config.yaml
image_size: 64
horizontal_flip: true
num_classes: [18, 218]
fused_qkv: false
num_experts: 4
positions: "sincos"
label_smoothing: 0.1
learning_rate: 0.0014
precondition_frequency: 10
warmup_steps: 3260
Rows from block 3 of a small image classifier, named by matrix and row number. Rows with one number within an expert belong to one neuron, the router's apart. Each number is 128 + 32 x the weight over its row's rms, rounded and kept within 0 to 255. All counts start at 0. Numbers have three digits each.
Before each expert's rows are labels from the 100 images, of 14976, where the router gives the expert most weight on average: "patch colour" is the nearest of a few named colours to the mean colour under the peak. Only what is clearly more common there than usual is listed. The data: photos of arthropod specimens (BIOSCAN-5M).
# router: router (model.blocks.3.mlp.router.weight, 4x320, trained with AdamW), inputs 0-79
# up: expert up (model.blocks.3.mlp.up, 4x160x320), inputs 0-79
# down: expert down (model.blocks.3.mlp.down, 4x320x160, transposed), outputs 0-79

# expert 0
patch colour: white
router.0:120148121121099056119133162114126127170158102144189175159135128093093090174180155175159125105103074137099099168141081103129076078119046077179162143163109144134094180106106137150168072080174088134141144182159118159141172133139123121115128114
up.10:139131146137132131091140136104133165134171095098194180105089192109144086130134137130101117141143156142146123163062140167148135140109115074019077151168143126196056114119180069153186114099152177101106095135154106158108107170124077135125154154
down.10:187119113136072206086125130079166100121112068163153108122128100046140177166188159110131161158123102120169108084087150056143105085100084180072095128105101169054113173120148127153090113097099169116162090056090115159118115113077099132137160135
up.11:102072160165157121134117129131137156143157127142141084078131075110099129132112154177152163119093146143161170128084105074090135046124185173193121082163128152150079159057057128123144111167160159132117131159167121132149235080117098088177177143
down.11:187112113105111112129114128104079143080074123091136119117082211102158167087142127124194088137123120100095122141151147102104155152143131077161127175125169121157179130110199142160146108133133121098136090122054206099140065178062134108131088000
up.12:124144153124095087146146088053169164128155132176077060153101147146100102114157174151133164137102205144104083105132123153184105086106101171103130181058177060162131159129058069132076132088134209115151100096145096103112139133184142118124135115
down.12:138089101125114125105152093190145058137137122107119148147117118112123129137122172128136221156204117142141122153103123160105091137093163092154127118163133198083123163114105083166155147132151130134106114111138146175123121100104109132079179159
up.13:112141151135079114142133137069046118141130143134156134152103168132127055147139083133101190189175155104109076138110149139093135150124120083178112106174185152110110154084116147149148094100141112090126163139141115129135187152078139101066135139
down.13:118131102128113080133119113119143082093106089189059118125091150122180114094156159128103120110130147156115081137094124132087139077146086114122190081119095116125135152147152157089183142169119115075114090124161182112156105099128050132156112148
up.14:164097111131166189097095109116088119127172081159090105139074095070173137162175105167098177144137157156149093120128096122177177163130142042131142114098095146155137136133132149071145114214138133124125165147100126118138094100060172197145106116
down.14:091092085112163070148136113115107070084145129156130130105090152145102131131140212118157106124166135132146125104160178205171123157153161116039127106140132095140059118119179078151139136174093108120068110121158092113128119123069183114151078160
up.15:134184158139171169125131108108055128141168039106162104111104128086148175084137152124166132142112094151116120079151094122156079207135110123091114177131112137154123141078116145132132111101147128116096110068102092153145146129101160156122118125
down.15:105090161125141120164172115150116140090116151093102158137146148146146105157148120122129199144134197120114132094159133195053103081104110140062109112102161121136120108104145098112127083076135130089098085158148154109117105105093120154122145131
up.16:165113137076102119145158154091143113110129124148101109119119121155134107107121153133141131134142104135109124027136179150141155191090139103138157177107073118164149167099111181181132091144142112110134146112093133109178221140119176118114158133
down.16:077152124129124122108080098128121148118083141109155157168126132114089096103110105111109156101129142131079173154091121117118105097184132182194123103108118195161095099201114164126146154131113114125151105178188166071133146100133168078125120152
up.17:052141153116113156132156210158126145093126215194159144133110122102129070106132123136108147066136156165149084096190107135175104141092156143133138072102095163118181145084139127159122133087110071180143110098152159091197096165095135126126125113
down.17:135058107122166135147123087144132090128093123108164109146080123120120133124103173080138132108166074062212188152177135152109126061148125111183130142134152131110085142105132163142123172149098137137091103083124095089181138157113156143131117178
up.18:115075132170133121098116109182138103191149103070136149091113153168137139148143097187141166145146192178136148159167114106116168082129088091187143130148151076086111131138125182139152096099192122203101131136105174079089146160107134139098129075
down.18:138084098102111131126111096111110106101086194151114083191086130081117127093170141141142089189110149109175099149077072166161090178167125091099173179090142114129149103125122140134177154164160119077108113181126098255174085169214101188111136125
up.19:088040140154174116143148136094177111066200152122114160147145133141137138145095102135100148122131121168136181114108165087107129134144165145198155058175118152158063094159095144062174157154122166148150119160155169121159135125155147180110149127
down.19:202123134154133133127087153134136089160120111110180162069172141133145130102126197158134088067174082115132113146086112115105148133159138115190179147118109117196084139087109119126095135108118157123083111125142079126178145171099128128138145059
up.20:138091085136115081118176115123078155129107138064135179136126099181134093100185120088186087171105141119155126142147080108131166141158104140140097145135177140182136111172196146147195123100138147140130152099122115163126175132126117067142167140
down.20:065132152128138156160099098123143154140097100095153135180069134091149117139060060195184102080150132123139101143073148090122091101102117110154102107098117111074149200120081114117111059184157161114088096095064138134099104102197103195109112110
up.21:120139188117142106126165191127135148086081119090179156168184097078068146094082203105133140108048137127125119110103131168167108148129133127156091146143181098160134139133064147099107123133100142142200137138102062137155108108115120120127151165
down.21:125100154121180139169101129176208143091149086143107053113095177139146127140110115090109096148090172141081185124155170063144121106121093171134120138153167097130146168138121101123082152164143199137098168113140160046133148137090173158129160152
up.22:109105156108132091138097149090072097053099091159092111161120106156049106096126174148158126093134132137032182124107149131141089128147116111118185126157129084163126138142145103119099096188221120103112119125141141125102110122093165126119077102
down.22:071124119117077193116085105160078168118161123130102103101115144180151110141113112111141071055137157124107141050128102062154082123128077115173119114100048167123167098162131079143138130124133116099119166141125096125088137164091093120153153122
up.23:089138173153100107095141099158153096148094091057126133171161112104098099157131151137105130142138094143146026158102122146141137050126117122180097124121170124142157147100133174093187119168126099089115051126174166165153130172137120076170105120
down.23:205199050124103134051092138133063132093065123108108067109075138146174171165163136148153144131158098071140146153126159079167076113121105139132115166148137101099096111180118117143120147073135117111151143148091112126110076096144087119101155136
up.24:110128104097141132137195156106160157151175100119173131117182131129152131081162059110092137147093107141146085142083095121153137094172120130090112114164162057183131084115178139126058141197098099088150160181160157074127135142155123200123141123
down.24:091103115150154101134109120134210219137138116110136136119143115106122147103146119171127169073086129098086107117114056148143093136132150144116168142162168163083129133149106140119111164073128122137101155163162169098133106128170112123141210139
up.25:109093184127076048178139158199130189115144162148185059133162137145095127110151112118117084130109099114142081148161072123150094092108131157104111101119130153163133125137192131166114095125205084148157120070058133179136157175166078078064125167
down.25:141108117125124161116130078082110101138169110104133154132116075144113107103140140154224136118058170141046099126192100138067114115183155106137143136155060117112105099106133121075134085133159088111129126134123088155140116131087165181157121086
up.26:154133093131133099141152057158175089128161165134095109130093136140144132156177201172100139116145133139115110080156148151127077130157126128143126112128100135171116125094109110126128126122139090180116204120109151097150089139133075159160127122
down.26:125143140141114079090171129098104153115096132128171178131203112113105089143096124103182117113065082103171084159153171150097111134123154096094091134097106134167075190135134159107170137134190075056129109170152153160071120111132200115104124104
up.27:125097092083113153163126154111141077104160173124155111176155144094143072153099119080098127105159131102092095062106109105146147168103124130138148141103114133199081141177111132081122132072130153107035193176168171150132175171176119169111136102
down.27:132170148155147140158167086162115148141129106103147180085103111159133156152087136099126182093120026126155163144159108101132097073085109091096119104134161102111111128121116049118080099161143112114199089129159086111126076109106118159155090171
up.28:165186111131110160131159094101176123142170108095065116132152130132207123122173076165147113143126167103130099140150104097090089134122194171138097117124146074138116106140073101149082143133149133106222144195134154094131120157111159084093162164
down.28:134101100164062109143185144148142124132084119121107171141135156120106146099092074109139097167141124100093147186132102106138193097109118122141084069127163127156106141110112138156066150108114172180160084175131141130141140130145141113136171134

# expert 3
patch colour: white
router.3:130098181114129105178177122138077139119160147146118128104189116113129089081149171152056134113149149124099151113131158131137111131121153128032129147136163150109071118119107062174126149152086100118109125155191123116134160125143097094113070227
up.10:084170095159147164134141118141171126167157114068163052103157140119106189160063100127137098113156188122123100153110221127118172109101119122118112104155125093127133118109135170149133213135149143091093114138179126118157153096139092148143142085
down.10:135094069109142117169117124146160068103150127186156129170122205106078155158161160083093185150135126143095173151126142124111086161115142101085093120140135092155125220095094166153088094164085169120149063134134157152120113098133149100082124125
up.11:182132106117138160177139114107102140043096114108221129128154093101161165079111129126103150137084129150113089134180128133110159105089084141124118091070114110192157157146134150110129135104138141180143159158099138117109075069158102110137167130
down.11:108208108116157150112160119118111110176163074147083120115167143095165108110089150107138171173201151166091160114130107143124118147165135152081059134154107122092106131159213093085148101110080163079101130136141123131138150119076095100152130139
up.12:131115143112130117073084101139098086153128123143118166080103084148178165095150093116115174138114140172104147110153110132147082154150126137126140164119152136129087130086118078161152177124123153093131107096115146155122112121130109144158132157
down.12:117112095112165185216162085106122163122105175156138149064149174065088093084114167112143114058111100113134171105167112138113144131130151121120174115134115121072144109155161199081137137144162100119138132111187138131113172108135159097131097091
up.13:140115144109124095134165059117125112102119152125115152096103126201124097119053121165098097133142194167149129109149138169158178113103078137096115160083132176116160110096143183152123110129087147122138170139130171134137182167191140133133090137
down.13:171140188125130174099129153129116091136124115105137145154120106161191180141165118129151171140131145145105140145081069082166063167145155163112090121187113101106146119200141070153096136211129128095110117149108146104115093124149196135184121127
up.14:168058131180131072132089177121125135135125176124176137160105124183113157103112155081174083128148109137140081098180152133161114117148072149135069147120132110159081070196070084111131101071121168115102105158122124068145110153122135166160122127
down.14:073099123145190130137120107177160165133106117141097125174077105127106068092102080101112177139116180137124121113076112139163128103093147120155164115112127077141079109222148154094163090132154136233166047181113086084145176114101115081113117137
up.15:146162069133116105186132135154094168103114122143128116123136146107192115154134115148110125119119154142133127156096101103153149177079161142134217133115152152067115160101117187095132163175094140089147195069167108106144122152012169099120105126
down.15:207105064131149205097082144137141097150096109138109172135151081155099063125133113118085083075165110091122123093128154126111156180167092121094097111116159166064151136122114090160126098132121126144118136197148014134091127140149135088122115138
up.16:117113166171132090115149128134176123104162155139127088071106129143129077118177087160164121132105185139174130142173151161060124086151106089096188103131146082112080147112138094165111100097147123127111103072150079081082115170194134116084129095
down.16:111162157114050136215088109149086129151129114146094111178090113139087083150091166089135161130152180159097114153120140108173143094149122109121144143150077165181154144111153109168105127084120109150059123089144082143159185074076201118101065116
up.17:148138099186109107108148138118108110109153160129164164084098146134128118127191167128120134122114037127165102152109125159110114110149093117127145130161137106126131114234127138151097109135181154119132126161076116127081140146154162116089099089
down.17:123052149185075124141076143145090117104124166122114066137130154126149097149103148112155134164091166121133100102160097119167147152155087104149135105191099132125071130162086120131182093100144109105054145151136110135153099141098153126113160084
up.18:123115113152119108111123126103143167130134206177095146134156099210107107119155129126100121081166138123062145197179110100096151065119156080187120130135087083133092145102113127127165091077110154098130131138135131136171102077100154095121109113
down.18:166130117165086111127131094093084109099160104167141136120120098115163183134138048092119053156117123068158152164112102134176109129138111147128114120130157198152175076137117089068141176181159151119155088167080137110109173124161086100129121150
up.19:149127106130117099096169155113126082125127117178111094144155115152077071131173117160130097140117205063094121210069113153129137151168078177154082098113109177149111114114115073128153096051130207171148124120104193127119143166076156096133136094
down.19:111205131109106117111088105122163130132148136107100071141098119187158164090075146110148102168076141088185121073139096172123121131137112153113133093070121119109161130158132180079109188114126135109151103122083107139148129145128153158103166131
up.20:152141170074135069167129115076119131143126094089117149120149066146124136103126134169121103130116047193127105121107125138171125076157156178180114094124176122139139176165114052113110096136162087173137119123073126118098164166122130140118149152
down.20:128118122151133128066166102092170141123164187195124231164137149142106207131147105114085102105106124109123117119130152101113101129067147076125134095103097138080096145210128115133103131140133108088105146162162145108118144107122077114161114157
up.21:124132111110096190159105144078131141095155164107107087123092111166166096104135110126192114116159139103108091115143101083146062128147154087165068183058203153176147109151103160111108129069143150094149129141104075078138068161150138109131140141
down.21:101096214156095121128166073148113118099099107126169135126125110104112099116143171092183096113088134104131052161083090130143153096133108114142154085160078209143077134175110094108119101108084109070103092114107131112147165123079119120121137162
up.22:105136109107119185137145163134093158081137097100082126128122107158154135111131123176153161105176099150194100145156165096087143119148104171066183108141143146147126094096092170112097152144143133118137122160081147080108138082167146102216115088
down.22:182139089102168128122152102122162091120152074106101150205106109127040133149132107158144141155123097145104133089124124157109155147158113159118062084155129174141147182078137100210067126144103168169156123196170149125153112161173129064101119112
up.23:128134134090150101134152158125127124104123115173110153091110101152160147175146116108137149194118136096131107097162126141151194049151167100175090152097126165137124118097132104151096147242117131157093139090098156101145078163100119075131125092
down.23:109161124186174134133114128095097168110095143110088122112165095113136095149144154090152125154128158120110132153187145120214131097144154113144117121118116146089096136089108106078118083126077135093145102185110114179123133096119168153136219108
up.24:123086192103121152102129143084139149138166087167103155153135113121081141156082133139113172122105094155161092167111131123194107183139129123173166146086142091074142085115103144101103112162137123140105121095079167050124146099127090092086154084
down.24:121155086100160145124141053200126129148139127125143149128086140139166116099152124119186164087096088203138156097069114185125112147104105158122122128139110143104136186219148125162152168139138107132138158144160121111132099069160181100188203154
up.25:106163108144161115126119035161187083109132112101122127162150132112169137133110110162100160109182177156071142115108127121136099105157174150109201163149207197101157118125140123158125148135181140132160171076138121099127103107152168099154102107
down.25:137083121165139118124120107130173122151089163086119124094103116083112151144116080102178138156152134123150128105078142071129095115109164147113141163098117073151163175185161169109143177094132145118147078094141154120082103062117171123083108081
up.26:169170115135175139137091136177165124098159164109131129161120145157122139087117104042132090131072109110078155170076194194115074184102105100062147135174160109129062081059166070103143140073106089152090078121126125156171085152110119179107125103
down.26:124094154112130113165097127087099093143110189136126084151160108142090100124096093115107151076149120102158142124157110092107153140113140110152204190166140120127114164107069161168144124170073196168176135083152200123134153197126123128116113102
up.27:146128123129125148130148143111125087109117121146101078083127156127128121178171210106210158158163150144106135106172175149165156154087131136047124178138090071176109149167138141098120153222129163188120154169096121157160167079102117130185134173
down.27:118167161143131157129120174118046086137167130159149154054150147165124131149120160108148122215138116174182055142068099116151144095109138147108148126176101136094104146137151101167154124078131110147106139107101113150092130126122241167163142193
up.28:125077135130203095163122143086206074130121104119168130172121161060120107148116103126162042114134143138064128121193093125191078131119172148108184173131135182104106096124135164152117147115174113130105139110101142062119126181136156166169164145
down.28:129107121111065135084161113062111091175150130105119132063103111115174137142133095091177108142160107159123130114105115132186130155157161107163045144130154124104137184126124110146120119119118166115078139134137076132130083204046106127114045125

# expert 1
patch colour: grey
router.1:176189119115152114144163096168181178071113074120127104092132152103081126167126106034153058121154109136127105152161146106092135174152164175142135143143137073110105083155102115128146145154130152120165081100054090165146110130127149101105116151
up.10:129169150140131127178104107091131148100151092140128138093124102149105141160128112127107205185191091123099055135140124079157123149111136088183084171176134169116148086096169104156119083114091098093133155107142159145130105148117108139101128115
down.10:151143120170095181126122077194105085164094156085111104100138139151058069162168110137135095104059125151143200116136096136171082116149158097114195150155136107085167106089059088137106108104125158122124151186134090150140133143075115136124190088
up.11:086121100072117134160136200113163126105058118099158104112166109111153167159150105143091211086187109189110143126110166091200163117147137111114125109051133143085090111140180108113127170137207136102094134096108041164071135125096183145142077158
down.11:163055084161116117069145108144136127180116117160083136170155088126131074125145149124163079139099108123174163163208079121068054143162097093151110115162133114186175099118130150097152138136123098114172097179178128134147116115164140155072094104
up.12:099091116070109136161150093182161168132121093176142133073121150195113125166119130082162107107144122103084151114157190069105130159078109082093182082153119142104089133102135130119125116113084169106149064190140116091109119161091105104082108102
down.12:133140137093100140089138165080123168062089137106070161149132149106161092105129169148051171139130066094099140105123116084172117099183140160148146146129077169078127126114134155177159124134052105117177075104109149161086137085114172152123133169
up.13:068129148181118088096086079198179123124107162175136120153057202130107156175151163118109194123170093157179115120175135138155173147117141000180131132153142156118134141107119105141098171118080175120067143069140148188120150127092124100133098094
down.13:093123147122096077173112094140128100164138120180126150166148124095084095128161125093121232079131124130099122151094114143112191157135157164094106159138161078146140142120131146135162146110151102149111119131120150166083152122094220142140182168
up.14:182080088118170115121101078129087180160155109100174146131154124118122087093104099137164120151171160069120058141158165123065166080118121166071232123177115132100115114150073100154120152155162108134126163117078140168135113098172085123054120108
down.14:102124076120110153118173106103128090093147127136079159118133124121217110132090111115105123139087129154155166171132092163138145132127102091154136148102166174119108088153081178139076138128103134055128130119163159068132120138138073118167164150
up.15:107149132164095182116088149085098132103098129107164132148139112136113105167121122094119107128088126106116129142164095144121119150160155131152100149185178126147190138167167141127065173071098159131140201166071181154111221149152110129170144132
down.15:110151130149131109090167117152116124084147151150106119157134114144173146100110155192082162125106133156112128163191180086120147110133207136112110115102085145117134155183121124122167096142123174144133117105083175123094110069148123133160089079
up.16:127105083052087089156066111112151130110143159138149110111133129089153121116136075126104123143218120117060158063109122160121165136110110125098119135086137132129123126098168087173184140139168122134101115082139146130115088116125140166152077135
down.16:111116179137140111168172126098177159099051137107131136163107142138177101165126194170156074125068145133133096152141072110157061100151105166154145128061140174184141152140127142103176153120098101144167114190105110160132148140075081098151095129
up.17:098101146085161121127110117193133152112136144158111050126168143231110134101095106155108139086183132204163116125162135130093136180122182114079030103144122141086118150121132149143173182166130151140125126115145068176152106193173116137109093137
down.17:143131152173121092115076092037129160146119142113105148104088134067083149190150188117100119127135118152096108108129187088144141095169058138102132102144138153136086130163083140147107120074083122097114125067152088182166137117061152156149130149
up.18:123144122101131066161163122132069148129086167209150166081162108141127134121148138135094141043057164103084171125147178137137114142186109127180132124116134132167109079157091069113143154181096156096097074119171148149089110102120109123171175157
down.18:136106072132155124116127132169103114156134174108109126130105182102121173138118102111149108162137161140115146140138113126159223142098119167184126166152130124102163167102122142105130125094076115159153194085113110173177155105130172117136084175
up.19:140102137107134108107132087125153124095146151171099208212153138128170138130205037085163137165125137122103118143217158119091116103146092127155205118124181069165110171137113123147131168134090130109168102097112139146120125137237136104144125145
down.19:141137137125113103094138144133101152173140178109151158072109140124128180082132082100136140069136125165134159111117161097158143060061142147096141086106152168123148129154152140115193106129072148082074183170125158139153143098153062129196122099
up.20:152120074124118090100112146147060116144094148144095129098105171112152194160157077126101135112184125123100124151102142157125180105129213081130071167167154162185205101113144117074126117166097115155119126120138161118105086128152170103141137108
down.20:122155164116206144154120111104108157121139113110069090147135199112091105130116130104129128153095142113118168118122156097151128145114094115194165166097150082115112140171147146132154106120208177061102124162112058137150161121111146129102104171
up.21:155134180085082111153096138155105135134167135136123117125111132172135155174089135161118127119144133141128130162078104129156165093115130135092142112100109110167107094164179129169144119128098099054122197158085110034080115118143096083166140135
down.21:131153106132116072153121167111064071115095133100130136114141101141127119148171159153101118097108158096104115086123196111143037084094144141159145139136097077116097156129147162136151154160168117147114143139093156137100160151128123110130110085
up.22:094148168192100133071111102085094094157089175121160123111151108115155115158064150120126098148104090150160147153154179135139153121149126073147122150110166188143100153117172158141100139081097102140088157127148144120153129067151130135141130181
down.22:105109083074143102164162131145110172139178114142128114144170169158106097150094085122142137086134140115085126118138136138155124116144108123132183167098120171191082134123169134078082142054132193154092123117169151088074151128133114146085119101
up.23:130153122157108090167178133142117116121135106114095091121128152093127163170135120152090139157157122180100158027116093091159131126099111193138158179101211119144126081149135087166159120146162177168109200145074095102141106102081128162067104149
down.23:088116148086160194205109119132131159155118187121160106201148123165116112086130104166131133181215115103121141110135124108127143112149145151143135121130175118107144184096108156161106159078170136088126113196116183115138128121124136125104150146
up.24:131203109112132138110154090142169119131152151108083162155125103150161094117102095205127129129178151190115106144128116120134125092081107151106115136129135089086096102080131143115178081145154132173149050123163105072128074114093152115133191107
down.24:161067145094169077087099089134138163103115184130091155074087129200092126092171108125128156136164110146130121148054188130151122137121122132064134141159132135130138140140104122133124137028174117111171123159096155105117119141137126078144122090
up.25:117141135118090189136164132117090181195108150131073114141203065129116103112160097113136131086032135107153147178160112141164134157118152168151125106095141116083160116142096098134096116060152111178124161084071042183101185151096088082168164085
down.25:142084169113166101157228120075123163129167050128182145144165093135141135106085121184170174128159181163112146087140138128123121118127145136134123123159096132128122153188151132088115116132163140112119116142077127150072143103129170169129132136
up.26:149125126132162080189156189170082154167163128100084100152130131106062129122118105136143163077113154125127063155116154123195129150118200166094157142101081141091146075140126006145092106116136128137153111126172111111116101199159128131157128107
down.26:093176092118161127097137107152143070098059181100146094104178170203129102075141162128163102144138114108126135127205124118106112125138136117100107067129163125072151184129100085155089133177134128122105112150140160210113101131110143113134085084
up.27:103039095158112123090117106188140100163160151121092131174136095186115117078155071161168160191114159112120127111113124143132116136157092102144154150103135184104136082085120102095135141158153157174124117087167150100094109091111134169149150137
down.27:191103059138104140108088119162115094095130097133187094121214090162094119081185108104139171119115115112157109175123115111089166127105158106133126137174086153138076124104096133144068104124173142119078153142121109182078127180129089132093147102
up.28:134114105171111078144120109101111156177117171085128153124137156114155148120144080083150158075187125120139148142126073169118108085169125117075106113160173127145119114180086185094118154149132059152153140154113155162091099131099136122141099139
down.28:104110162107108170121104119107155154128121099097176099151081101104144125139175142184177074137091203166162070184151143059111077108114156154179128146137145105081148104110095118110109113130115143135172144081106101146067168164122125115074108137

# expert 2
patch colour: grey
router.2:156137127122145125097070112151177117134095150117083121142109152129191115088108091182111192125091109144167120098127150148196143098104102132177122103116144178090204116108093111096119098103114142120138178102139172077145067099169128144192128063
up.10:131105129100155201134168135118071068078140164107168112160150150112163095086101116074030135148108115114076082138100083123079189126094158137148139122143124222104140165156210113141130143096125124139130165112132118085125120094156067120152078099
down.10:096132138184134138181118097122097161122125183190134136177124148056094132149115091141137202186116126139100134133115146193129067082171153094164141176177078122115235094108084152120134105137134142123119110077113131166124123119138176157125174090
up.11:175166143067132164154129173130174120104176116142109109218166107120126076122124188091131135055204156131095125073137078099147180143083115176165116132185120092131167086124134155112117134108129140077213143098177146115136145182146126149143132098
down.11:125109075140165052154107088079174092146129135173134087100150163120125158133049109171093094105096109119169157136127151144169074138129101080190182157134120151139119138097118092200160109177153147143093116164080110080140121165121145106092109107
up.12:207091135151154147210190122157094168082190149142148157093120107109146134160089145088116129115156168156114085120145110149121146168199124115165146060167134127161137130148100170124101174140169186156108150123076087135087160147135120113190119121
down.12:136156160167150125146126110155108096104119166167047140162083112081181144109160191150186198147069139136101161148095128075175056095097132136094085133139102155079073185144128147121165102137114178077114139099130126168211139153117130136105162110
up.13:137133110079203131194112174117104173110149137109089162115103122159165116201075078101144154125143148130130101176153087132115131141128106168101071144086126149133105144108103098131189116132153140167163066119190141136160119136134176110133108094
down.13:128112149131122123116106138131157177110090148162133096155097069125089128130195118135080097100083155128159170162129112113126150084072127093119149100190139113140161085148127111054137162151119119137137077189102149118150141114181082098148114135
up.14:086127153079105106039111115099150150113116087118108137169131177146132150106140155149153107182106160184196100062200099096105096109083130076109122167200112147083090096137171105094093125119119101168138147120131082054126113146116158116139125099
down.14:140143142112209147126134157163116121148150099103114107075092150152104144098128108098109129118139093155130088157103159145158176210149151156147181084068138120120136156087128102100140139170163154081138113082101190135132127130148121095202112128
up.15:100206134111146137139081145164118122102139119108124117114104096118118133085100150123168144131067173134125109179143122096157138155145138121084114175175090107088068118145133166114119179134093107154132156134147129179106060149105136131151110197
down.15:099121064136098100088094126105065119011108138123153152101110102102144108138126131102096109183117090155115180120161159229104164127137120134176128144125125138144124132078170097153189099145148135101102114107117139167116137205134164141103160118
up.16:111136117146131151092132088089134112143112088166093119078079111081123124091113118129111106160141143123111094141125103160147195106179151118211166120170147152145129103133104144082104137116095166153150163173092090142095095128118111159061120131
down.16:219139091123190122114111082094145110148135155091119128118160132126096099180186128097162126155098097112167115159144087065112096163121179065125137170111113081150070157064175146127156090092131133139132055157167070209155185114111168150131169098
up.17:170168181145169156149131177121151151140100061105102132127103138164099098118115106138150078091144105109112074103137100117094152167080156128163108106140125112164168151165120138096084179137089134166196077105152172110138144143076143136125124109
down.17:116143168153162133108108138184156117139147112096147092148132142104160169116125173068101169171152146100155179110136121100150121140173165145122165102143117147109110156089118135138141122170128124167112138118117095106155130129055150092128075112
up.18:159104161135130157176113091124150147125096154099075159100068161079114136127147095101090089187161169119133169121152102179145139095129107102088161146121117198112104179155181079135140107098109181129170099130094156133160138126129133075210159101
down.18:151176138097146029122124103120114131138108120147145122132149093147121109088057041115096136139140123164079096184078155105100148126102155160124147125142183143185190117131073117123124166166152108213125123121102173135085166086159156122167102116
up.19:151112144099121108133104101120119167152163063100035143172122088225141095125160153179073187122096182103068121104106127070139107136141134154080136087119094155108098171102055095072158140138112114138144163079164162073195080083098135140160136128
down.19:111128148121143095105183090163146103122158126139171089164160160069126123111120118123105053101137066088114119141141135127124161195150130159152121145126107142175137119122125129119112101139151105067136116206111153138101132161162121165093102126
up.20:158143108128156132158151142181120146152160102134135169110117132147156150075170167097159143145118176220111105145142168118168091147184119135108080165140158138127153139131152119117155080148166138072120118095133118151114099142109111160134140133
down.20:137103115118063150112168108089122127119120165160087158108106107158151090084131168117137190141108176121117113113135192171096143126183130168168211139148074146156102096119120163128088098098113137116139147092106113121112152131174132133104102191
up.21:127078094069129060120168098189128168136189104148138124145151149097050117148109154176104164180144161127113095076191190204143095118075085132155109175147110128165152114086087108082121104168176117089161107137177116083102110170160117123082128123
down.21:087115153083098020137136105097182106164069133110119109135198200122115090125127160107122113120147178072084104141121099106137068111111145114084149115101105118115110084151185164122125133104142136149187127144141070093080142104146146149096092201
up.22:107047144146131098130167134083109173097150091094087154136143172133119088116147128175069174109119154112132096068118112130087073144095132118104131153100055099151107117108090102125113079141153116174104093190083117070134126152174131120177072141
down.22:119136136122061102128118144138154093173140117202183131110142145107110171189123105107144096109182132099058090147118082101139116124136166145041128080114133102122122151152171134163169072154110106062110163161096157091134120091122139122111142130
up.23:160187198171183123121064127147118190094206110113139131110112156109100127116099161113117083111064087103112095187154120172167145107100144090194091134185115104124127172121116125180137088178156134151132152104176141090140152130121142160160113168
down.23:087151065082086096103138144122180136139145189085138142141134157150149090122059082092133136108138120088182183136139018098061122121109083148083151124092164085162116152177152143098065110092104107123097155136156134110118172095190115102145060150
up.24:108090109092055090079035129082105103129106144197106143108115131152081126165181202140093140137159160156098129080117108097113165134109141131106182113083118115146134121113100182170172086134152162088127132163129101145143168147161118126115105115
down.24:115137148101150088110144077105133092161090167105126143139164177167150148108134159166133129137069183134166167116153101091147154140145095120144113180162162088132097171112103107156087149145167074079133075142070145193150126108172102142127151152
up.25:149139139125175134181120169077135091128138101121154100148119118128105092154072140112186089177162137113098148181160097125127165103161126114130133135073152123093220060155142150152118136161133095146113136116132116099138079092070131140142167129
down.25:140153180200111187175156087115117113103147084119146141141143068159158158089137086087130143112157133076137127070053135193141077183141150075099180120144096196160083180096126112129122054157100170152168083162104134123080107152093138103078165134
up.26:184076153130143179156111174149135125102121131138097136183107146111127138137109118111143123121134141133128143120135146177146101168045147126110115098137143157127088135108147120111160188096167127139153194124147159134115113153143132192097152128
down.26:104124095073134123122123106066090153191113077052116157121104132094124131149162140160101119087135101125103122054083045140110066164148125118165147157128101090137057134162128172112109102180156046106113172099085084093189172099123102105119173097
up.27:114038144078151140128148129090119136155091090161121104130156125149112160115152140099115124143133129089137140095117163092100116157167118104134118180134143062092173126123142144154145150171163156104121143089178149092100098137086120122155107104
down.27:153149085078117132099115185146109109112166133132163108139153124088123119147130092155095115133162104198175103141102144155175152104184128104142147107115086105132138134149137173116160187067145097184140108139116098149179146153087134103133133077
up.28:185086186170095143109146115107133159085111133090105134143199138119110114197141118102128144129174160086091120118149151120116109145128081080137142096158199146137141159105112164139155162150076079041121185129116172045123115117136077128109181156
down.28:164148133154179178175133112133109090141101167097183101140131097130144111125102087119155079088122159124113142173110093125117049122125114146134121151145130146042143114110143145113150140102137132180143113173190107141092171130099131100144128171